{"rotation_deg": 5, "norm_position": "pre", "mlp_ratio": 4, "positions": "relative_bias", "precondition_frequency": 50, "max_precond_dim": 512}
Rows from block 3, named by matrix and row number. Rows with one number belong to one attention dimension. Each number is 128 + 32 x the weight over its row's rms, rounded and kept within 0 to 255. All counts start at 0. After the name is the row's rms in percent of the matrix's.
# v: attention value (model.blocks.3.attn.v.weight, 256x256), inputs 64-127
# proj: attention output (model.blocks.3.attn.proj.weight, 256x256, transposed), outputs 64-127
v.125 092 [144 156 145 127 135 105 143 142 128 168 133 112 120 127 160 185  95  92 162  85  73 127 103 117 142 122 187  69 167 152 167 136 112 129 146  81 175 130  98 132 146 160  88 128 100 160 173 101 159  77 165 126 126 116  79 114 106 144 142 114 137 145 126 133]
proj.125 093 [ 96 155 169 110 129 165  76 172  95  76  92  80 164 150  89 135  94  87 128 135 153 118  77 152 116  95  90 193 133 150 152 180  80 172 129  91 126 172 108 148 108 112 134 138 113  92 142 136  99  74 107 111 111  83 106 106 148 120  92 119 134  99 113  84]
v.126 099 [172 119 182 105 129 140  87 131 147 210 145 127 140 144 114 132 152 158  99  75 146  99 129 106 147  91  97  98 127 139  91 104  45 214 138  74 137  68 165 113 171 138 116 121  97 136  47 176 159 148 176 133  95 103 102 172 119 104 108 116 171 110  91 167]
proj.126 093 [152 165 141 189 149  86 163 105 122 171  96 111 101 123 108 146 135 106 125 113 140 159 137 208 152 104 112 116 117 109 145 147 149  98 143 138 115 125  95 111 131  89  83  81  75 144  65  54 152 154  66 135 188 138 146 131 133  98 180 118 156 155 136 150]
v.127 109 [123 139 113 115 122 159 150 135 118 124  99 158 130 113 111  84 113 125 147 153  79 103 121 118 157 140 101  73  82 151  79 136 123 140  12 167 126 192 118  54 147 100 120 121 137 133 177 126 154 122 158 170 116 189 198 142 114 162 157 166 161 125 141  92]
proj.127 099 [135  80 169 116 144 156  92 137 112 186 125 186 124 151 125 169 154 147 197 145 178 129  82 146 101 104 143 102 155 139 150  77  76  94 193 147  98 127 143  95 133 110 136 112 209 137 135 152 172 119 108 102  97 129 111 163 112 116 129  91  99 155 119  96]
v.128 097 [171 118 191 114 102  91 138 127 162 201 110  86 123 129 143 139  55  88 124 204 122 138 123 166  89 138 118 117 143 151 100 152 160 150 147 141 133 158 132  91 162 149 167 134 155 139 100 164 120 131 122 161  77  99 120 141 148 137 146 115  68 136 148 105]
proj.128 101 [109 182  77 149 126 108 132  91 125 132 110 109 110 136 131 190 104 123 137  89 141 130 152 154 125 102 105  49  95 122 117 152  98  55  36  73 131 112 119 104 119  96 127  96 106  86  83 142 151 150  93 109 176 103 130  93  83 151  69 168 173 145  93 158]
v.129 099 [169 135 140 118 132 197 111  79  87 152 194 116 150 129 180  78 133 140 122 166 149 103 118 154 160 166 151 159 115  79  98 104  99 103 159 126 136 126 158  85 135 131  87  77 144 108 109 172 126 132  97 106 177  86 162  92 128 128  81 185 207 126 183  87]
proj.129 098 [ 96 110  94 125 145  55  91 136 177 165 190 145 146  84  99 139 199 150 120 115 113 109 158  87 145 112  65  95 139 104 122 190 193  55 154 108 115 111 118 113  64 100 162 210 130 144 166 104 169 129  64 134 162 143 159 151 182 151  83  92  74 159 123 120]
v.130 100 [139 126  90 162 149 141  82 129 107 134 152  78  88 169  91 195  97 136 123 180 138 150  39 218 106 104  80 150 111 105 120 149 104 125 125 128 105 139  93 115 183  62 122 143 178 107 143 121 141 186 144 123 136 101 137  84 133  79 122 138  78 138 166 146]
proj.130 104 [115 106  69  81 159 108 154 139 142 137 120 139 145 153  78 202 129 105 116 133 185 128 140  86 176 123 133  94 171 110  83 102 110 137  95 128  92 120  77 141 132 142 144 153 123  84 123 104 121  83 152 115 137 124 176 104 131 107 108 153 170 174 130 172]
v.131 108 [106 110 179 145 161 109 152 128 117 155 123 147 140 135 181 195  67 136 115  73 101 137 148 109  87 124 150 157 131 131 144  88 194  93 153 108 129 232  67 112  81 133 126 157 159 105 137 119 110 151 104  72 153 152  91 134 134 172 198 151  89 137 187 164]
proj.131 102 [ 87 118  94 112  96 138 174 142  97 117 115 131 147 173 123  98 161 142 106 193 144 157 158 117 152 149 119 141 187 132 117 108 116 153 116 113 175  76 132 143 138 130  96 128 160  98 146 113 172 107 137 152 203 151 169  84 166  38 200  77 156 112  56 100]
v.132 099 [144 134 148 134 137 136 139  94 125  98 145 116  63  92  58 103 111 160 147  57 166  87 122 184 154 153 136 127 145 131 120  94 103 129 105 121 116 141 111 185 113 165 137 127 143 108 116 148 130 107 111  71 118 120 103 125 128 125  51 102 109 144 177 136]
proj.132 098 [154 132  86  99  91 127  88 104 148 164 107 118 146 119 143 167 124  96 136 111 164 115  74  92 105 148  97 162 131  95 179  98  69 132 101 165 168 144 152  94 114 102 157 126 100 100 148 159 104  77 152 181 164 166 122 129 217 101 100 120  35  89  99 166]
v.133 102 [140 130 150 103 100 120 122  74 102 109 136 165 156  92 124 187 188 121 101 126 125 166  76 137  95 113 165 143  84 117 103 127 123 124 169 189 106 182 123 190 106 138 122  65 168  60 193 160 139 171 180 131 111 118 175 154 130 181  76 115  31 123  89 117]
proj.133 107 [ 75 138 122 118 167 115  96 154  83 146 136 162 110 136 108 123  20 138  91 146 107 102 123 132 160  81 168 114 147 109 106 134 196 125  75  55 123 126 166  95  56 112 158  92  98 104 104  87 152 151 163  74  84  83 140  89 162  73 131 219 134 152 137 176]
v.134 104 [143 119 144 141 128 122  90 138  98 122  98 114  84 106 109 112  88  53 101 149 147 160 132 199 121 127 121 131 125 103 140  58 139  97 170 100 143 122 138 107 137  99 165 155 119 184 106 149 144 182  67 106 151 114 121  60 149  98 153  77 116 111 152 156]
proj.134 113 [131 173 140  84 142 107 156  98 140 135 143  46 127 119 106 158  95 137 142 133 154  81 112 118  96 123 141  93 129 127 136 134  68 127 113 156 148 168 157 132 118  87 154 118 163  75 127 132 115 141 105 103  70 100 120 154 114 104 113 116 143 124 118 117]
v.135 095 [124 147 156 104  84 110 144 145 140 123 129 133  85 148  63 146 132 189 171  85 117 164 110 105 125 106  91 218 133 170 173 170  79 180 147 224 133  92 135 132  66 121 118 117 119  72 159 129 121 102 147 147 146 169 163 124 167 148 131  95 116  94 147 139]
proj.135 099 [116 108 118 133 142 155  65 115 142 168  97 162 101 127 180 120 171  55  67  80 137 158 139 159  98 163 190 119 144  74 128  48 108  73 111  74 152 134 165  88 129 134 116  76 128 182 111  85 109  98 176 130 130 178 112 127 116 135 166 129  99  89 120 160]
v.136 081 [103 138 107 115 126 124 133 118 159 116 141 146 133 136 145  95 100  73 146 159 104 120 136 127  51 110  81 131 119 114 171 172 116 154 184 156 126 155 165  48 130  77 159  92 168 120 183 124 109 197 133 188 105 169 114 164 138 184 135 119 166 168 180 120]
proj.136 078 [134 173 149 147 117 150 151 206 134 145 114 112 139 162 160 111  88  91 114 133  87  92  91 145 146 169 199  83 154 133  67 139 128 135 110 187 137 130  96 139 159  98  69  58 107 118 119 148 140 164 155 144 139 123 157  76 154 154 101 170 136 138 142 133]
v.137 108 [113 186 122  65  92 105 108 114 119 120 108 130 148 137  88 118  67 137 120  81  79 169 125 110  87 176 168  64 149 136 156 182 122 119 105 100 172 134  82  75 163 206 111 169 147 167 102 161  77 122 106 150  94 105 128 150 126 139 113 161 160 133 117 136]
proj.137 112 [105 144 131 192 102 120 155 120 183 109 177 125 166 154 152 153 142 140  98 140  77  91 142 216 106 109 207 181 102 141 126  79 152 110 124 131 171 126 146 137  87 112 141 103  92 152 124  87 133 128 150  63 143 119 110  99 130 154 132  94 123 103 108 168]
v.138 095 [113 110 119 122  99 118 116 124  74 136 149 149 147 117 160 133 146 139 144  80 161  82 134  69 138 103 144 143 139 103 132  38 209 136 167  96  79 179 124 108 120 130  71 118 141  82  79 115 105 111 128 138 102 233 112 159 136 169 120 152 150  93 124  76]
proj.138 093 [ 82 170 159 173 117  55 125 126 133 164 134 151 143 110  95 147 155 157 127 144 133  83 101 113  91 120  87 164 122 120 184 123 182 123 117 162 169  79 185 150  92 157 148 142 106  98 158 114 188  91 119 145 117 116 120 139 167 120 144 107 187 125 104 103]
v.139 098 [ 81  94 100 127 157 126 136 150  95  95 116 138 156 157  79 106 153 123 126 134 170 191 157 133 119 102 119 156 119 145 158 158 142 110 106 134 138 199 125 103  87 105 150 163 124 157 141 136 139 101 128 147 177  80  86  69 152 107 113 182  93 173 101 162]
proj.139 098 [146 119 133 127 129 153  93 101 147  98  82 170 100 179 130 120 127  80 147 116 137 115 148 116  76 109 132 148  82 168 103  72  43 146 170 161 136  93 105 107 155 107  85 123 129 107 148 149  81 149 178 112 144  94 157 119 147 124 127 122 114 114 125 152]
v.140 087 [107 102 146  93 133 149 162 125 121 131 161 140 118  81 183  61  97 100 116  82 124 197 142 117 109 145 138 148 156 113 122 133 117 125  63 133 157 125 125 118 131 143 127  70 134 150 170 129  85 174 102 138 112  76 135 157  94 164 105 162  88 151 152 128]
proj.140 091 [ 99 157 149 112 132  88 155 137 161 100 172 139 144 128 106 194 133 112  71 167  96  65 123 106 180 150 124 116 156 139 119 144 174 116  97 108  87  69  84 116 115 110 104 135 164 151 126  87  72 149 203 145  93 112 104 118 160 109 144 102  69 128  94 154]
v.141 091 [ 90 100 115 178  61 162 135  78 138 138 127 157  93 138 147 171 111  98 144 189 114 139  96 180 139 172 126 143 168 169  80 151 126  88 118 157 164  90 114 132 100 111 141 105 146 167  56 123 136  96  78 181 122  81 124 141 144 191 109 113  70 147 167 114]
proj.141 094 [124 148 128 107 102 111 165 119 185 135 149 141 103 164 110 118 118 141  74 168 171 127 166 126 165 180 116  90 142  91 143  86 163  90 138 119  71 118 141 125  98 159 159 185 106 111 111 166  75 172 139  69 154 137 112  90 133 175 120 131 132 135 128 140]
v.142 096 [105  97  16 128  90 101 127 158 118 115 175 135 106 117 166 133 110 132 124 133 111 162 106 122 142  61 134 171 155 167 122 125 135 114 116 192  73 147 137 125 156 118 102 182 147 172 178 189 130 105 128 139 174 127 118  58 117 139 133 146 109 136 122 124]
proj.142 094 [133 161  97 144  74 105 160 117 181 165 123 176  88 178 104 151 180 148 133 162 162 138 169 128 123 143 173 121 135 181  97  95 118 159 103 111 113 185  88 130  93 137 160 131 159 143  82 111 105 134 159  85 115 100 162 148 200 177 101 103 178 138 183 142]
v.143 100 [ 42  83 136 100  99  90 135 141 111 149 144 126 183 124 102 132  68 129  91 149 136 151 181 106 124 118 103  80 112 178  99 190 170 132 172 106 154  94 133 113 118 126 126 194 142 151 170 138 110 131 138 100  80 152 146 145 111 106 102 120 163 189 172 121]
proj.143 104 [138 104 169 115  94 148 129 103 129 167  65 134 151 132 173 126 140 148 159  90 153 153 128 108 125 123 152 206  91 136 146  93  94 118 110 167 119 116 112 130 117 132  92 122  75 118 150 217 153  82 150 142 101 155 161 120  72 136  94 157 113 109 117 117]
v.144 093 [ 55 141 193  81 159 154 103 141  92 111 114  85  96  95 112 157  89 108 121 165 124 145 104 139 136 133 147 179 153 128 195 155 124  93 132 188  72  65 159 148 150 108 185 131 149 184  95 145  86 131 102 130 131 153  76  70 106 114 119 134 111 117 176 104]
proj.144 087 [137 134 116 144 131 117 158  97 134 143 106 104 150 136 127  83 132 120 134 124 159 168 140 169  90 135 175 120  86 183 102 117 137 104 124  80 170 147 137 228 113  32 115  91 164 105 123 141 139  86 101 121 117 106 190  89  81 124 115 123 104 123 174 131]
v.145 093 [143 137 133 135 125 132  91 149  84 174 139 135 145  30 167  69  83 156  89 140  73 151 113 134 124 111 172 158  85 170  88 146 105 128  86 115 163 115 120  64 135 101 143 137 191 186 153  79  88 118 127 154 104  80 136  60 135 157 191 105  91 137 181 149]
proj.145 086 [134 129 154 190 144 165 133 105 152 143 161 155 159 121 142 121 109 152 100 165 125 145 124 129 146 136 140 116 134 122 148 184 150  91  72 119  83 148 129 151 138 120 156  83 127  69 126 160 124  85 115 143 142  77 134 123 155 183 143  94 118 115 102 146]
v.146 087 [ 88 185 175 141 142 121 103 148  74 163  95 149 163 102  73  70 130 152  85 209 100 147 182 137 104 211  53 159 104 107  94 141 115 141 170 139 129 126 137 106 148  91 154 105 140 178 129 158 140 128 102 122 112 102 176 110 124 122 125 161 158 118 119 170]
proj.146 089 [134 181 127  66 121 136  95 172 195 132 121 137  99 157  84 111 120 111 130 146 174 140 136 141 141 115 173  83  89 174  95 114 144 160 109 101 120 176 163  84 114 126 109  98  70 145 109  86 172 154 110 100 159 109 168  95 131 123 151 126 149 143 144 168]
v.147 098 [154 153 124  71 212  95 117 133 121 104 138 170 117 152 123 122 155 150 128 111 115 114 145 167 144  93 147 206 181 125  98 195 134 146  92 165 123 181 135 142  75 194 144 147 160 118 132  81 120  93 185 103 100 173 121  71 182 117 109 133 152 136 146 177]
proj.147 091 [160 133 120 161 126 188  91 110 151  98 192 117 107 165 180  81 104 128 133 161 105 122 116  81 120 183 125 187 142 118 151 128 195  82 188 169  99 130 127 102 103 130 134 120 129 105 134 170 103 133  58 126 141  86 143 108 116 144  66  92 106 119 134 142]
v.148 086 [126 114  92 127  69  89 120 146 124 122 139 117 128 181 103 113 134 131 107  57 121 203 143 166 164 175 129 148 112 130 167 100 117 132 124 188 146 126 173 133 139 147 130 133  90 141 142 165 179 185 146 143 126  99 107 101 124 139 108  77 135 156 116 115]
proj.148 093 [ 68 126 155  86 104 112 143 114 118 121 128 146 155 128  79 114 120 202  83 142 132 102 107  96 116 142  84  89 181 109  83 118  70 196 146 138 137 197  97 186 128 164 120 118 101  86 110 114 104  91  78 161 104  84 133 117 124 158 114 145 163 111 173 105]
v.149 082 [ 71  93 114 123 179  95  61  23 100  79 138 149 148 147 117 114  76 113  99 165 121 136 174 128 120  67 113 146 146 161 154 143 142  77 128 138 124 121  56 191  97 125 174 107 121 107 172 130 138  56 210 130 125 177 117 126 142 107 172  80 135 149 144 139]
proj.149 088 [143 113 143 138  85 157 136 127 105 159 114 103 148 181 169 184 157 101 129 201  99 117 102 140 146 163 143 117 168 124 109 103 121 112  80 102 133 128 131  94 168 148  75 101 183 160  75 116  92 143 109 145  91  83  99 117 108  98 114  79 103  89 103  87]
v.150 110 [129 122 116 149 100 185  89 156 142 137 155 163 113 128 101  91 127 126 155 193 112 154 114  86 120 141  99 175 100 141 162 148 153 150 191 106  87 133 178 114  93 123 220 117 164 139 171 155 143  95 157  93 123 121  51 111 157 185  93 113 119 149  53 160]
proj.150 114 [129  89 132 115 134 126  76 104 128  88 175 107 134 110 106 142  93 132 127 154 160 121 132 130 191 138 132  69 173 136 157 175 124 128 145 173 121 172 123  72 127 180  91 152 149 162  67  94 131  91  71 114 125 132 207 123 153 129  95 122  76  49 145 131]
v.151 098 [139 141  94 112 104 186 190 123 168 200 125 180  94 104  74 123 123 209 130 123 138 109 152 177 162 119  97 145 122 119  82 150 128  64 100 139 120 171 153 160 118 136 134 151 139 116 135 115  95 130 137  93 163 117 120 105 136 131  66 145 125 143  92 115]
proj.151 103 [159 119 120 171 120 118 127 109 137 130 160 144  97 110 122 139  89  93 109  48 156 166  92 103 117 141 130 121 136 164 148  82 155  87 168 168  95 141 205 109 154  58 132 154 117 144 138 129 107 171 118 189 149 172 167 115 159  82 157 126 154 158 164 139]
v.152 093 [162  79  99 172 139 165 123 137 129 168 122 114 120 103 157 128  82 103 112 109 106 169 130 145 152 109 110 133  87 173 185 116 145  76 158 118  99  47 121 101 129 121  99  88 157 126 118 110 115 115  99 140 152 136  85  68  56 149 108 152 103 143 144 108]
proj.152 085 [109 120 115 157 160 116 132 199 161 149 100  92 122 146 106  94 167 107  84 105 124 121 146 154 127  78 125  50  93 137 129  88 107  96 130 203 126 151 139 184 138 149 110 120 105 105  54 106  92 113  95 154 132 134 106 132 170  94 175 143 113 122 181 135]
v.153 099 [160  98 106 152 129 102 103  88 154 119 124 143 155 186 102 127 172  77  60 143  62 107 136 109 145 121 178 161  88 129 121 116 116 124 193 143 110 193 111 124 108 125 131 162  50 106 175 151 176 105  92 128 131 103  86 143 140 141  99 137 110 127  89 133]
proj.153 094 [129 212 183 117 169 162 143 104 123 145 123 157 125 111  81 142 144 142 166 128 116 106 160 115 154 139 113  71 146 108  97 136 114 120  96 155 102 147 201  81 156 143 144 129 135 194 139  97 135  98  81 108  99 149 114  95 109 114 147  53 221 128 149 129]
v.154 096 [ 82 102 111 186 163 113 109 139 185 147 145 105 102 195 145  72  92 143 145  87  71 120 103 182  72 166 128 154 154 166 136 124 122 179 150  99  97 132  90 131 128  76 148 132  67 153 116 137 133 163 154 107 128  92 118 169 172 163  49 181 169 114 155 129]
proj.154 097 [141 123 159  88 133 117 150 131 143  94 143 144 112  86 112 129 120 135 154 157 120 143 107 133 126 142 183 124 155 116 127 101  75 164 142 107  88 160  92 132 136 143 132 124 128 145 157 134 161  98  71 104 122 167 172 167  72  86 176 166 109 105 154 102]
v.155 092 [165 125 131 130 100 171  98 139 134 110 107  98 106 148 148 175 148 153 160 118 133 125 113 151 103 155  89 140 176 162 136 155  94 135 123 142  96 122 147  99 122 118 165 180 134 116 140 102 181 202 125 144 120 134 149 135 107 142 117 169  88 102 153 141]
proj.155 093 [182 126 163 154 101  71 116  98 101  80 143 140 183 120 136 171  95 128 122 141 180 149 121 129 149 154 174 192 166 125 102 147  40 131 126 155 149 105 102 138  76 109 105 122 127 122 137 143 104 132 115 128  94 130 189 144 107 128 132 164 143 145 147 155]
v.156 088 [134 149 117 130 125 145 111 116 156  52 123  84  64 166 170 146  86 104 146 185 120  73 112 154 103 103 172 102 158 140 142 110  92 154  74 156 133 141  61 106  63 107 147 107 133 103 114 163 201 140 108  92 149 157 140  86  45 145 154 124 158  76 147 105]
proj.156 086 [116 115 135  37  73 110  84  97 107 151 126 141 136 121 122 118 188 143 148 130 118 151 188 153 108 169 178 148 156  78 115 115 106 120 134 146 108 141 108 187  76 136 112 158 168 107 155 181 167  78 157  96 104 104  86  78 104 161  89 117 111 165 145 131]
v.157 082 [140 107  82 120 111 154 147  93 112 125  57 145 160 121 127 174 120 164 165 131 130 165 153 161 140 198 121  21 143 167 122 184 180 139 160 184 152 163 119  85 163 114 144 125 110 103  78 101 158 105 133  72 141 126  71 147 152 150  92 156 123  97 150 141]
proj.157 080 [130 205  85 144 155 159  93 209 142 150 159 135 132  83 107 168 121 102 131 154 171 150 117 117 167  92  97 158 106 111 123 137 131 139 120 131 131 109  80 126 120 110 114  91  29 124 138 139 157  91 113 134 112 159 167 115 122 101 118 129 143 136 155 173]
v.158 093 [165 154  97  98 187  41 108 115 110 158  73 135 104  90 124 135 177 156 153 122 157  86 138 132 102 184 127 118 135 169 108 151 146 105 146 125  86 121 167 172 146 125 129  56  80  90 123 106 135 157 149 116 125 137  52 168 176 130  91 131 124 140 122 192]
proj.158 090 [122 114 125 100 197 168 114 157 116 214 182 102  75 130 155 164 129 111 181 120 152  90 158 126 147  69 130 138 133  76 103 152 179 135 117 110 178 160 113 106  41 123 120 152 109 149 146 147 171 123  87 161  97 135 160 141 124 153 113 117 125 121 183  92]
v.159 093 [118 131 169 146 160  51 211 139 106 164 132 194 112 141 103 156 111 140 126 105 111 113 119 139 143 107 117 127 110  74 112  89 184 128 154 115 127 106 204  92 169 168  57  58 123 160 166 123 116 121  79 121 144 142 140 167 102 133 155 161  88 131 114 117]
proj.159 097 [115 144 107 107 167  93  44 174 109 189 135  85 104  96  77  76 103 107 130 151 160 110 100 112 137 118 106 116 140 156 148  75 128 148 109 153 123 141 110 118 103  99 118 154 101 135  98 189 119  81  94 153 100 159 139  46 170 106  96 120 151  82  86 101]
v.160 110 [171 154 128 105  94 106  83  77  90 103 157 121  97 166 130 120 127  83 113 114 148 166  93 118 141 135 114 120  92 147 148 114 139 149 122 152 164 118 128 133  67 115 116 145 189 137  92 113 126 118 123 143 158 166 149  99 138 209 104 152  77 183  87 169]
proj.160 106 [107 126 105 164 133  87 123  73 118 109 170 150  85 139 121 130  78 126  71 142 164 114 126 166 132 172 120 132 110  88  88 106 148 174 137 125 166 160 171 122 144  87 119  78 145 125 123 171  96 167 125 123 103 150 138 105  89 153 135 112 111 199  98  55]
v.161 109 [ 81  88 140 129 123  74  91 189 107 154 166 140 154 146 139 142  99 131  96 195  94 125 133 123  85  90  86 177  64 126 151 217 126 149 133 128 137 170  99 104  96 126 137 100 138 110 141 147 138 179 165  84 149 136 115 160 207 137 100 103 110 110  82  99]
proj.161 107 [ 87 103 155 126 190 141  77  84 132 181 115 162 118  66 110 174 160 137 111 139 103 115 179 158 144 116  83 122 109 194  80 168 140 130 132 161 140  99 153 191 126 122 121 129 105 172 163  99  76 144  92  93  97  98  27 124 123 127 150 118 108 140 149 117]
v.162 105 [154 152 156 158 158  97 183 118  99 181 149 135  71  97 153 181 136 151 103  89 113 108 131 128 124 174 139 162 127 140  72 137  70 132  96  81 101 123 162 101 115 125 107 115  99 123 157 129  87  60 125  83 125 119 168 174 137 158 159 185 126 134 109 126]
proj.162 110 [ 86 150 101  68  89 137 104 164  96 136 127 155 135 121 154 159  85  99  96 118 128 165 150 114 166 139 135 115 130 110 146  88 159 160 122 108  90 120 136 166 159 153 133 105 176 120  82 162 116 207 154 147  80 129 105 119 100  98  73 152 190 131 139  97]
v.163 091 [141 124 142 109 125  80 165 166 132 107  86 101 101 170 186 186 168 142 179 129 173 125 147  93 129 134  98 129 138 124  99 176 163 137 122 184 106 142 148 102 159 192 149  87 111 140 105 104 124 100 141 152 118 163 146 131 144 171 133 100 113 172 115 158]
proj.163 087 [112 139 112 161  83 128 145 139 141 152 170 159 180 167 164 129 111 124 102  39 110 132 150 143 127  97 153 167 141 120  81 114 142  37  98 123 172 182 129 151 142 127 142 154 142  60 132 109  85 137 158 157 153 141  99 119 144 136 127 189  88 139 166 120]
v.164 104 [ 97 101 121 109 138 116 180 128 130  56 173 118 133 151 148 136 181  61 141 181  88 169 141 137  99 147 132  94 140  90  91 123 130 120  88 107  74 134 127 145 134 158  90 129 114 154 128  97 146 139 101 172 123  98 125 216  88  94 148 103 161  70 221  94]
proj.164 092 [135 153 128 132 140 137 127 112 107  98 169 114  84 137 125 106 155 179 135 113 138 103  87 111 162 104 160 123  72 161 125 158 158 192  92 142 140  82 109  82  56 178 185  84 139  63 159  73 162  86 161 128 184  84  72 136 133 154  88 132  74 165 122 166]
v.165 096 [177 142 141  92 125 115 186 119 182 152 136 114  73 167  88 121 138 165 116 179  82 121 102  87  80 114 135  79 145 108  74  91 124  92 143  76  88 155 102 120 103  98 117 139  83 134 120 126 160 181 185  90 128 133  93 121 195  69  98 129 102 144  57  85]
proj.165 096 [102  62 189  54 147 129 132 124  86 155 123 109 148 141 135 113 118 111 160 175 118 180 129 147  86 121  89 184 168 144 141 184 104 150  93  86 166 102  79 173  99 122 101  84 107 122 114 147 111  74 137 111 106 125 135 133 114 107 180 128  99 126 182 169]
v.166 102 [181  98 109 117 139 189 143 127 146 172 112 116 125 120  72 124 151 107 136 153 163 100  82 154  77 120 162 188  92 113 135 157 144 125  55 102 125  89 123 174  94 201  73  84 112 115 122 114 162  95  97 144  87 125 183 199 178  62 123 122 136 140 160  87]
proj.166 103 [ 71 133 189 155 130 129 161 100  61 180 169 173 125 147 128 100 140 160 105  86 134 121 132 130 197 147 100 118 172  81 132 122 194 160 185 187 156 100  70 148 172 148 135 121 140  63 101  72 107  97 114 104 149  87 181  89 194  80 107 112 148 133  85 181]
v.167 097 [122 110 156 102 127 178 120 116 155 143 175  94 114 138  86 148 111  84 133  89 132 123 112  81 111 132 100 123 127 147 107 136 151  93 125 102 133 125 124 135 105 116 149 196  96 129 110 122  74 101 182 175 156 113  48 143 106 126 165 137 127 152 132  98]
proj.167 096 [ 74 115 103  93 177 140 107 137 117  88 113 177 147 174 168 138 186 151  88 133 109 146 191 160 173 100  96  53 167 140 158 141  79 177  98 163 102 146 142 154 145 112 109 139 159 142 122 170 108 142 150 129 122 170 210 131  90 101 114 134 124  92  96 122]
v.168 111 [146 134  80 146 142 100  56 108 110 152  65 112 107 106 141 127 136 153  96 139 144  96 114 100 129 146 148 137 148 157 166  98 132 140 121 127 129 126 164 142  76  98 152 153 124 143 162 189 135 158 129 172 165  89 133  81 101 160 144  78 166 137 138 124]
proj.168 111 [125  78 199 151 124 149 128 117 155 122 143 124 117  83 133 140  97  55 179 150 153 117 132 156  95 110 198 147  71 133  86 132  72 147 110 101  98 121 144 124 113 123 148 132 136  78  86  97 157 131 165 172 138 126 122 127 197 105 199 159 175 115 100 133]
v.169 097 [136 108  91 163  91 162 125  98 111 137 162  77  95 148  86 175 159 134 175 126  94 107 102 108 108 112 121 120 161 157 128 112  84  73 120  87 207 134 207 137 160 162 177 131  68 149  95 173 137 180  93 109 121 187 150 172 187 110 109 185 144 138 102 138]
proj.169 090 [138 166 103  63 127 114 161  76 181 132 117 163 119 195 127  75 161 119 114 164  77 108 143 109 175 159 141 132 161  73 144  63 126 118 202  92 161 158  91 126 136 168 145 145 187 126 101 117 136  70 131  87 137 156 140 129 191 121 145 106  96 103 107 113]
v.170 105 [113 153 113  74 199  87  98 117 112 127  87 162 138 137 141 175  81 132  86 166 128 151 124 132 123 129  63 157 146 167 113  88  92 100 174  39  89  62 146  87 165 189 142 138 115 184 111 126 150 136 148 123 139 149 192  92 210 120 156 109 179 152 162 122]
proj.170 112 [140 151 138 179 111 144 169 151 146  87 175  92 153 145 105 104 157  85 226 121 130 147 171 131 119 151  78  81 107 157 153 141 124  77 133 148 117 139 129 165 103 137 111 167 141  82  74  88 169 105 121  83 122  97 137 142 139 152 147 104 142 131  75 132]
v.171 107 [158 127  91 158 132 112 150 129 144 144 100 173 148 144 121  72 153 117 133 107 158 121 124 116 183 104 138 107 132 166 123 169 178 118 178 119 140 142  96 147 114 116 133 196 164 144 108  91 113 106 167 144 127 162 177 137 103 141 110 135 141 145  99 156]
proj.171 106 [113 123 152 197 155 119 151  83 111  96 106 139 113 101 146  80 145 176 119 112 119  78 154 158 105  93 114  95 156  92 141  79  80 138 124 128 233 125 160  96 118  89  77 105 123  88 145 136  99 175 131 177 126 126  84 110 139 145  95 191 159 133  79 119]
v.172 109 [142 191 194 141  97 125  81 117 117 178 123  61 100  89  64  94  97  69 176 110 123 194  78  79 128  87  80 115 155 165  88 181 124 112 152 136 156  95  76 117 143 118 131 160 186 147 128 167  77 167  89 152  88 147 124 112 152 151 118 150 101  94  73 123]
proj.172 105 [153  79 167 126 249 132 141  67 115 184 104 175 105 124 151 150 130 137  66 136 137 121 130 101 105 121 122 103 210 131 120  52 101 156 149  59 130 194 106  97 105 102 128 110 138 121 103 127 119 137  95 148  62 125 134 125 102 157 117 163 133  89 108 119]
v.173 105 [105  86 109 110 122  58 137 195 128 106  92 159 127 160 115 163 190 100 178 191 142 158 134 139 120 172  92 115 117 144 117 155 168 171 218 133 165  72 125 112 164 134 146 116  65 138  59 105 163 118 109 161  91 165 126 146 153 104 132 114  85 114 112 114]
proj.173 101 [166 131 166 143  78 154  38  95  70 127 124 134  92 161 117 127  79 148 159 126 107  94  99 137 129 160 163 137  91 138 143 136 128  96 177 126 204 153 112 108 121 156 136 138 147 145 158 128  81 135  69 159 119 109  74  71 140 164 146 149  95  99 161 108]
v.174 113 [152 126 130  99 168  41 104 161  94 179  96 125 113  85 140 139 152 177 120 124 109  99 102 121 109 131  87 123 109 119 123 140 170 150 155  93  89 132  58 169  88 108 172 159 166 139 184 167 122 116 132  86 128 136 124  33 138 120  80 137  95  99  86 157]
proj.174 107 [130  88 158 169 149 150 138  75 159 108 124 103 161 105 126 111 138 113 194 124 154 115 208 136  76  80 150 168 135 143  87 119  95  57 119  81 154 135 191 118  91  88 110 159 140 195 103 160 126 147 118 144 179  94  71 158 161 155 179 151 190 172 140  76]
v.175 108 [126 178  66 104 125 123 119  51 150 104 120 109 112 162 165 117 179 217 100 152  95 148 138 169 105 162 106  76 174 117 116  54  97  89 120 151 117 138 111 176 142  54 120 120 128 121 143 139 118 176  80 144  91 113 159 134 141  99  81 187 136 142 116  34]
proj.175 112 [113  61 130 116 119 148 110 213 140 147 157  99 164 133 131 205 118 128  87 155 167 125 135  74 141 106 159 115 106 152 197 133 158 126 166  94  81 135 118 168 109 122 149 135 122 112 107 170 141 156  87  94 170 177 140 157 122  77 124 108 189  89 111 114]
v.176 096 [126 145 128 136 109 101 197 168 124 102 122 157 147 142 122 135  85  98 202 106 154 103  94 111 143 155  43 160 131 125 131 124 145 183 147  43 181 127 166  93 121 120 198 101 104 154  79 133 167 187 103 126 111 111 164 141 171 137 116  86 185  87 174 113]
proj.176 100 [167 153 107  83 124 183 126 124 106 160 143 130 141 150 168 107 149 141 124 133 142 147 179 143 122 122 157 104 106 137 123 125 102 204 212 137 127 178 190 113 104  86 176  93 128 142 171 149 113 114 106 115 138 136 154 122 136  71  91 116  87  98 132 129]